{
  "tokenizer": "word",
  "encoder_depths": [3, 3, 3],
  "encoder_avg_pool_shortcut": true,
  "text_encoder_layers": 8,
  "text_encoder_norm_position": "pre",
  "text_encoder_head_dim": 32,
  "text_encoder_bias": "all",
  "text_encoder_parallel_block": false,
  "text_encoder_drop_path": 0.15,
  "optimizer": "soap",
  "beta2": 0.99,
  "shampoo_beta": 0.99,
  "final_lr_fraction": 0.05,
  "adamw_weight_decay_other_params": 0
}
Rows from block 3 of the audio encoder of a small contrastive audio-text model, named by matrix and row number. Rows with one number belong to one channel. Each number is 128 + 32 x the weight over its row's rms, rounded and kept within 0 to 255. All counts start at 0. Numbers have three digits each.
Before each channel's rows are labels from the 100 clips, of 14976, where the channel reaches its highest value: "strongest on" is what is common among them. Only what is clearly more common there than usual is listed. The data: single notes of musical instruments (NSynth).
# convs0: first 3x3 conv, stride 2 (encoder.blocks.3.convs.0.weight, 224x128x3x3, each kernel summed), inputs 0-127
# convs1: second 3x3 conv (encoder.blocks.3.convs.1.weight, 224x224x3x3, transposed, each kernel summed), outputs 0-111

strongest on: pitch class G; octave 2; note: G2
convs0.195:176108153135138148133103110174110163110160100148150118106092124153119109137145121150118131211136130150110125152132107129117169120177141060122131093071090143122206102097107148053130051124085134112135149121086184146044119128162141113137105119093117143086135092119170120134058106092143148084091141093102125163112232108119161093136115139108124140114121099114157069038128105143174173125132
convs1.195:139039163165132173174134090111111119097119166120168161097125155062136119143086082099147154044158141124172101157109099146142148173138110112091121127125060077119145114153144140106150124148099131121124136114116117048188187143132145155102129104182147107172101128092146124124161072153160182152145119143121125115173208104168138168087191093090

strongest on: octave 6; pitch class A; octave 7
convs0.187:148135173122123110131167081115164153174114131127105136111094065099120136097115092101093156130162166146152147109096068041105175100060129102101089146125107157132155134119137093139176101153134133062102181139152130141151074166153113174196103171113146145099160169133104088158150145101151160140053120161091111120123086119100130133106125096067120167087100077116141187079199157100109157093126
convs1.187:066102115106133134114153155115131125131181147135081135076166083098084159128152121106168120156141135106136139127217158124121083190116134152079106158150123127147103142124187125110079088101188142023115138107133159098080104146137098126123113059110124119106099114135088124106131111139065072151191117112081121142155136182106112163145088094115

strongest on: mallet; octave 6; octave 7
convs0.175:176221155136172137101076081106140120129201092157132139157134109075077130099072070159119165171129083138136118106114138146124156203140127148110132163099219114132114129127126129121118157107096134134133182191144102172115129117132155087115122138118123094212098097148062106140165108140130094110102150106180110136154125117101155057156107146138069095086145084146122123166162073102129149137128
convs1.175:139107193162185128108107101155112135164117126104152146062110138113204183104126118139136134171093110144151123119172142124122187120166171137068181129125084150136150103112102143119089160144099186076149132134135133126128147182078161152114132095161120090082100130134061094131146158142095110182143154154139124109124100069132119180092063111098

strongest on: octave 7; octave 6; mallet
convs0.188:149156149155187101149098138161181135167094103172141075069104158125108225081154166115139125146162111122088106131087146116076128137060153106076163193100123146151182117190093166111111097145110127103091109152189176156145179108133077127139173131166162166099130136137119116088135093109153145101084155095146077182104091151093122152150094112129125094123136141140159158163130187106139119147081
convs1.188:095083185170177188082133142104174069141089139125110085117163146138114102150152105140116158132161118157174130105110080149130087125077195151140101130172180116189143152085182080070134114093148112122182147100118099192186140094102124122094135162147131128127119165134109118075200133157094160140180153117123131099145126141122137126111147088134

strongest on: mallet
convs0.79:095089154072162147084099098138172126079135121081171110149167143170088168128167123119123086128158126105141130124144149103125168059055083150099081117095146142133137159128169178098176193149137126114160108163095144105153195122152214072113099096184141148121093078168126120100112070110128137117127137158125172140128181081141158133081093084084099091144110150162094147065138111139121121119154
convs1.79:135095160118130096120126150169132201114093172130133104177115113177066132134164076139076164154118144081154108099126133071093127081113077148135111135122165131128130141090133192177152159134105137136180118111120133113150117124062160062091076102130113146099163166044076109179196123113108105108137114092117123100171143091130139100098164120081

strongest on: pitch class G; octave 7; note: G7
convs0.54:156121162076143097145147084101164164105070039134142119109121091078077144124155103164082159088102129069147179072124081116115126163129120105081094081116083146154116189115091180105100098160064124134082131114106136184075120168147170152120077116121158114127139093161128135117134100168160128095104144139154170119127110152148189163119063143175106140145163131199173130152143147120087119154145
convs1.54:123108103192129114147147166120155086111137089171148065109105087171111211163117103101124175104115070165126189136079164108141138116093117157141154082149090106114116076138182130150122151082108117098138128123126138159175163142044148153084116122093080148148142103103185129148123100162181151170117113090111143181100086108159058131158164113103

strongest on: synthetic; bass
convs0.182:095126169167144107082094148120100160176151151111126109117144106088130114162189107132111150132118134187078123152087168123141174091108142168199119136087175211065100160089147087172101136149144099137095069130210096188111131151124084139099108136158143070129100103119149150110154170128158133136163112080152151138165100128109099131168112130205120086173134153098077137154107117094122076171123
convs1.182:120135131108065149121052130141111125115140094160107060145118100131160096180123121115141068058096089109134127133134165148116100102128142047184140142102126115135162109132099104125117104146117190162101124120093146155140105112154107112134180188082078105112080108146160157208142110053133144135063151151152144152045154135099095165141155129179

strongest on: mallet; octave 7; pitch class: A
convs0.215:154129131135160168107091187099130095109163108079102126151144101171150136107120131072185120144107083168132157138082097214088146195102094161090184118128102122121140103122173135146081118094144138068113078135064149141105089102165120139128137105162114156137112161192120148073087183167115223148121130144124177179193140106145116114165085133105151097098142116090085143165126122131101113136101
convs1.215:115141119131112104157182173054163110068114138074109123158123119157173130156163114144110181050131172125118156060164115169082122122107150111125119148094137112108171207122091162143170121128117169133149133150207125118132106122121147120125144180094145140108148129139162141116161108156152064117137115122173142086155143087097147125090184122195

strongest on: octave 5
convs0.138:141089129107107056189109120141148175157161178094131151112108117175094125051105105149194153156139082176100145130124124091122118106160113119113098160166159093098050141109137136097154141119135102067091150110124162126110158071082144149130128115114144139172165185157104129092118116093124222142192124073124203113098129086138157116149163142170106130120122148098081086143130136129183144155176
convs1.138:149092138127088165158183130138077059136117132151178124078081124144126165064171137101103092145082168138172108179096121136096108084145123102089120107167127114138164053100154070149135169134123144117118169112183150117075090154104118117059089169173109073077125125134131075111073121111164121117096152100189060102139128118098133142127067089149

strongest on: acoustic; vocal
convs0.104:104051155054136118153086177149110071124096140138084117119098126131170131090095111136088124140157106119164106124168114106134152098160083193110067144137117086143078122126113139136115082134096104125144093131132209186181110093138136152098104188212099141095132086124101148092053137108135144134143126146053081129098161081142160133086131114099140151104172175099117093099102082097126110117142
convs1.104:095095110142134114099158115139102173122149166118144110153079151096097127132114109125142168182077171093102147100111121128128159109203176125070071151158148158181099080082121113134184158053088105164116126108120101102109149135139141139115120142123155115062125149128074136149121135157109165127102115163153099086119100134155143100219067154098

strongest on: octave 5; mallet; pitch class: D#
convs0.197:148180165151128142150126135092148078187136111126116072098122114138172123134114100096137047130097134186129120135149138091114117148123091170081182149143146201128095107098098156053106126118174168150154201161117118147136121085143100158122164062131149153153132123094113125133144090112135142132158133115197166221131079117161145084114138082117111093069178143067086131108165141087128139167112
convs1.197:153073139144167098126151143120141127149124111204138121078113116108116153200177137095137188070168088108181184135122128093059071067157156140178136105120100100122125154151133075154167116140112137135179179104136145162103137175036131120130160172145098101107104108065120067106153088082190071117091140138184110122108124167128117163103134136134

strongest on: acoustic; brass
convs0.61:150118119141126147117175102175133119123177104105158108130165103140115143145140209120167147146109120118113087049138125143122075161111117123201114203105083137097129146152100119181131103159120200098107141179135109103129148174121090105161131110100114175142042155178104132123116169113161111178133110187085076110101178081135115125164155141204163090201129107163113158108148103157098134144127
convs1.61:141161084135141123122143076101114146121100089127102183100128129161123146080143040147137104158136114141133179123123113137118119088124198078108093160143150143195125127160142077123150081138160143148112136126116159206121073099141111054114110132156082148179108143121114110092104101145113183109165136177049095128133111166056076131141212139159

strongest on: mallet; pitch class F
convs0.148:137126090165105133109106078114162132090201091127154167170095126198131163101060085169125133145115168079071153103141125119154090154176046119095116142151087124142123107151117154127168144133071110135101120164115121101094119102112130172148152082100115071200141093124077168121121154106074167170121071074105112117128154117156128099104156147184134138081131119156165144109108097164103132073066
convs1.148:116124099126153171127131098134184132122123142103133086084152103103160111076095164146083103145142144136097133116088132106134104128145111116160114167107093100098120113173122144115176147118143132131157085072143138085108078138105114111141118078163137076153135093095100060064147067180122102090147132178073082106111080125087130156108134108115

strongest on: mallet; octave 8; note: C8
convs0.14:148098110125100181136044141103120142102078133151042129109069128192072193150111187103098113105135147151175057178129134138150166096099143120101163124079158068133093122058121151130091101121074083149104159092078139127072106125131114134121101122153148160140096144110094126112126094138162128129122117135116168193148135093127087114119108185140158148069120126123132099160170113147075115081163
convs1.14:117098097131169127158187084172171134175101134155191108116111079150138103112083154171151070150115140187110096115062127147143164100072167141154122103157123188087129121100099161141131140070124126116122091141118161138072133182137100138085111106073108163061132116131158141146123103143069115138129103061123132133161117100174183135157118169109

strongest on: octave 7; pitch class F; pitch class: A#
convs0.86:123088100136158126172147107113067130116142079065112139183119128177111167113145122107184116136170115172189163118060110140182135166109067048095142172156094127069169109100095143104084198139137107104134109144094148166210132150151163133127122110074156092135123126123100120196126128121139105115126141055127124102165171143101147083104118098155136181122149112071098140146167160097137118143146
convs1.86:120114149148083111141121088133092134083136115058146131137189166127069119118170114137137159121151102165106141133146152165077071084114060119157120121136131136146160142123133179086163160128124123058113128180094174172158107079140136230122118153178156127176133135148092093139099143070137078081141145069103088126145151056149151189071073118072

strongest on: synthetic; bass
convs0.38:139138085075076145123084149144141105104072123163116109124163094127138051106141161052065095112179147115088180184130125156138098111172139115083178114088158123125122126117119151110146155129122081157095176119187073063146128140186084151117115143128109137135128119160175153171162135146138133107141057144075111175126159097136112152134117192035139087104118154154076149126120123158124123171147
convs1.38:090156125107118080145125118197163119145089135115073069131132108163130123080077144137065120156107127167137128124161114221138180073149090144102166143096125131146079122125167149137071145118194125148098148140148147139080133100150147120144135096173085148119117100143153130158144113136099128119156049098129106119127184092119157135071141187115

strongest on: pitch class G; octave 7
convs0.116:143169157116193185151130157144138131100165099165099152152120149145193100136122116158127144099099187169144096132165132152136095103123107065157106111131101106130147140116097143126076165169094126095156140052086180130135150121138109081169132125120105194130090097161087120143104078123119103193113090131079137083106194123144115098103103107124180210162104114075142074080122121061157099109169
convs1.116:122139098114124094085155170175135088096134084157159147179091182136098153123121124121152099123113159136154162128111176167118170124122026109181086158145113092164130120154083102129095146110137106063125106086083146144144127161106062146130128110156096133163224162146162171066160126129141116092142108149055125080132131139084090094154106084125

strongest on: octave 7; pitch class G; octave 6
convs0.177:107106121165109116045104140111145101084146128146150134064173123097069125141136121158124143136205165123106143188131165153100119049108138083132107111168221122141159110094190143142132105134115134139153159084110202165106159159103059129149171143133115148103195072120126093166134112068131180160149111117096128068140098162152138072098144147099114113151160177115130098137108110130124107109103
convs1.177:098132120162142102109150140121050105128080192155125186153112128093122149104142106140112104122131115170142106102126124116145174187121184116179151128146121126109170131076111098154172140086144159055157079187176088157104090093133106074122097149119139050120193172111195146097051167152175129145067168094115143136127114167168121163151121120112

strongest on: acoustic; octave 5; note: C#5
convs0.134:101142142073163082142154119103117114144117115100132118156111108124104062136114157103117217110134152068122169126139117129152114119134062084163146188155103144159088118149117130193124117128218180098171129141148180143147155141170105108149192184064126134176187107177092068103104138160107101176101135175126092130106150127115126140119105113143151095130141137145067112167060143110116118194127
convs1.134:154136092128156134117164164154122129134158140138102174122118124172149105141128126136101125116144137111111208092094088101134090093106134072105127117207080101137105092145145139127116114186163130095149132127116060143132125104157151061128157157077158180142064171153102142097064150124128184156142107149096130163057077140096105100108175065062

strongest on: pitch class G; octave 7; note: G7
convs0.147:110101099127154132146131134118150104091169079157136047123132122121101101105163084193123114120180164122072190111102108161092183096183097118111132118107099165135138126132116111116144128117133196153136166170080179198108115095130149146115138180123163155119168153065148158082094064121164116086103112154097089162145130153208096105090123146099128089125131137112153122193103096136059138073143
convs1.147:143193126153110180113074144160117094112096069165123172117114083135122137137104092147156115128126150172152135119131135099188149129139107110204057171169096135100086109131085127113160035113084134115110148156141087115069174130069131099193099158104204099119131142159116074119165153140123125144174109138167137187170092126130110153135117064112

strongest on: octave 5; pitch class C; note: C5
convs0.40:133175198091090145088035122137125187097090171156095081085121142150159184130079165163138123101134056119124140129157068113150100093111136113048133130145169119169110092144098159080155124162099171136141156118125127132134157107084106091120123079145131167139076113114109092128153137114127115082123147135054106125127101171132140119128098062087091116107155175160088113136172093061126096149116
convs1.40:136130167082110145129148116132111114149126162130075137151113144124111095114075144182142152131127116019093153114148102185085086129203100159088105177167086125144075067169128131132154052089191120073190152141160104079159129081160074146074170114181150141144126105142116102082134085097086142100143148133150189154146151133063102171104145137134

strongest on: octave 7; pitch class A; note: A7
convs0.33:136166150173104115166170084108175154116133138125155124141185167162077140135150110111096127090126132038132128157136109148133129165190094126103085146118090147115101110133117084162122126095132102191083088220118135125152114125093117124177067177091129124098146144143125133074154111091155130197111069157090171129081116129130128140132104182172124087077163168109075190144098134142136159117065
convs1.33:122121071134104118112116114085159127159137148113106094117126126148116092092090106155102165157163110115127123121072159109196125098087120120146021088161118112182145114105130109118128120180102137098140123077145145129087113151074133087114102062097102155174148165087112082073109112173155155128182122145109189116113132075134108184065141078134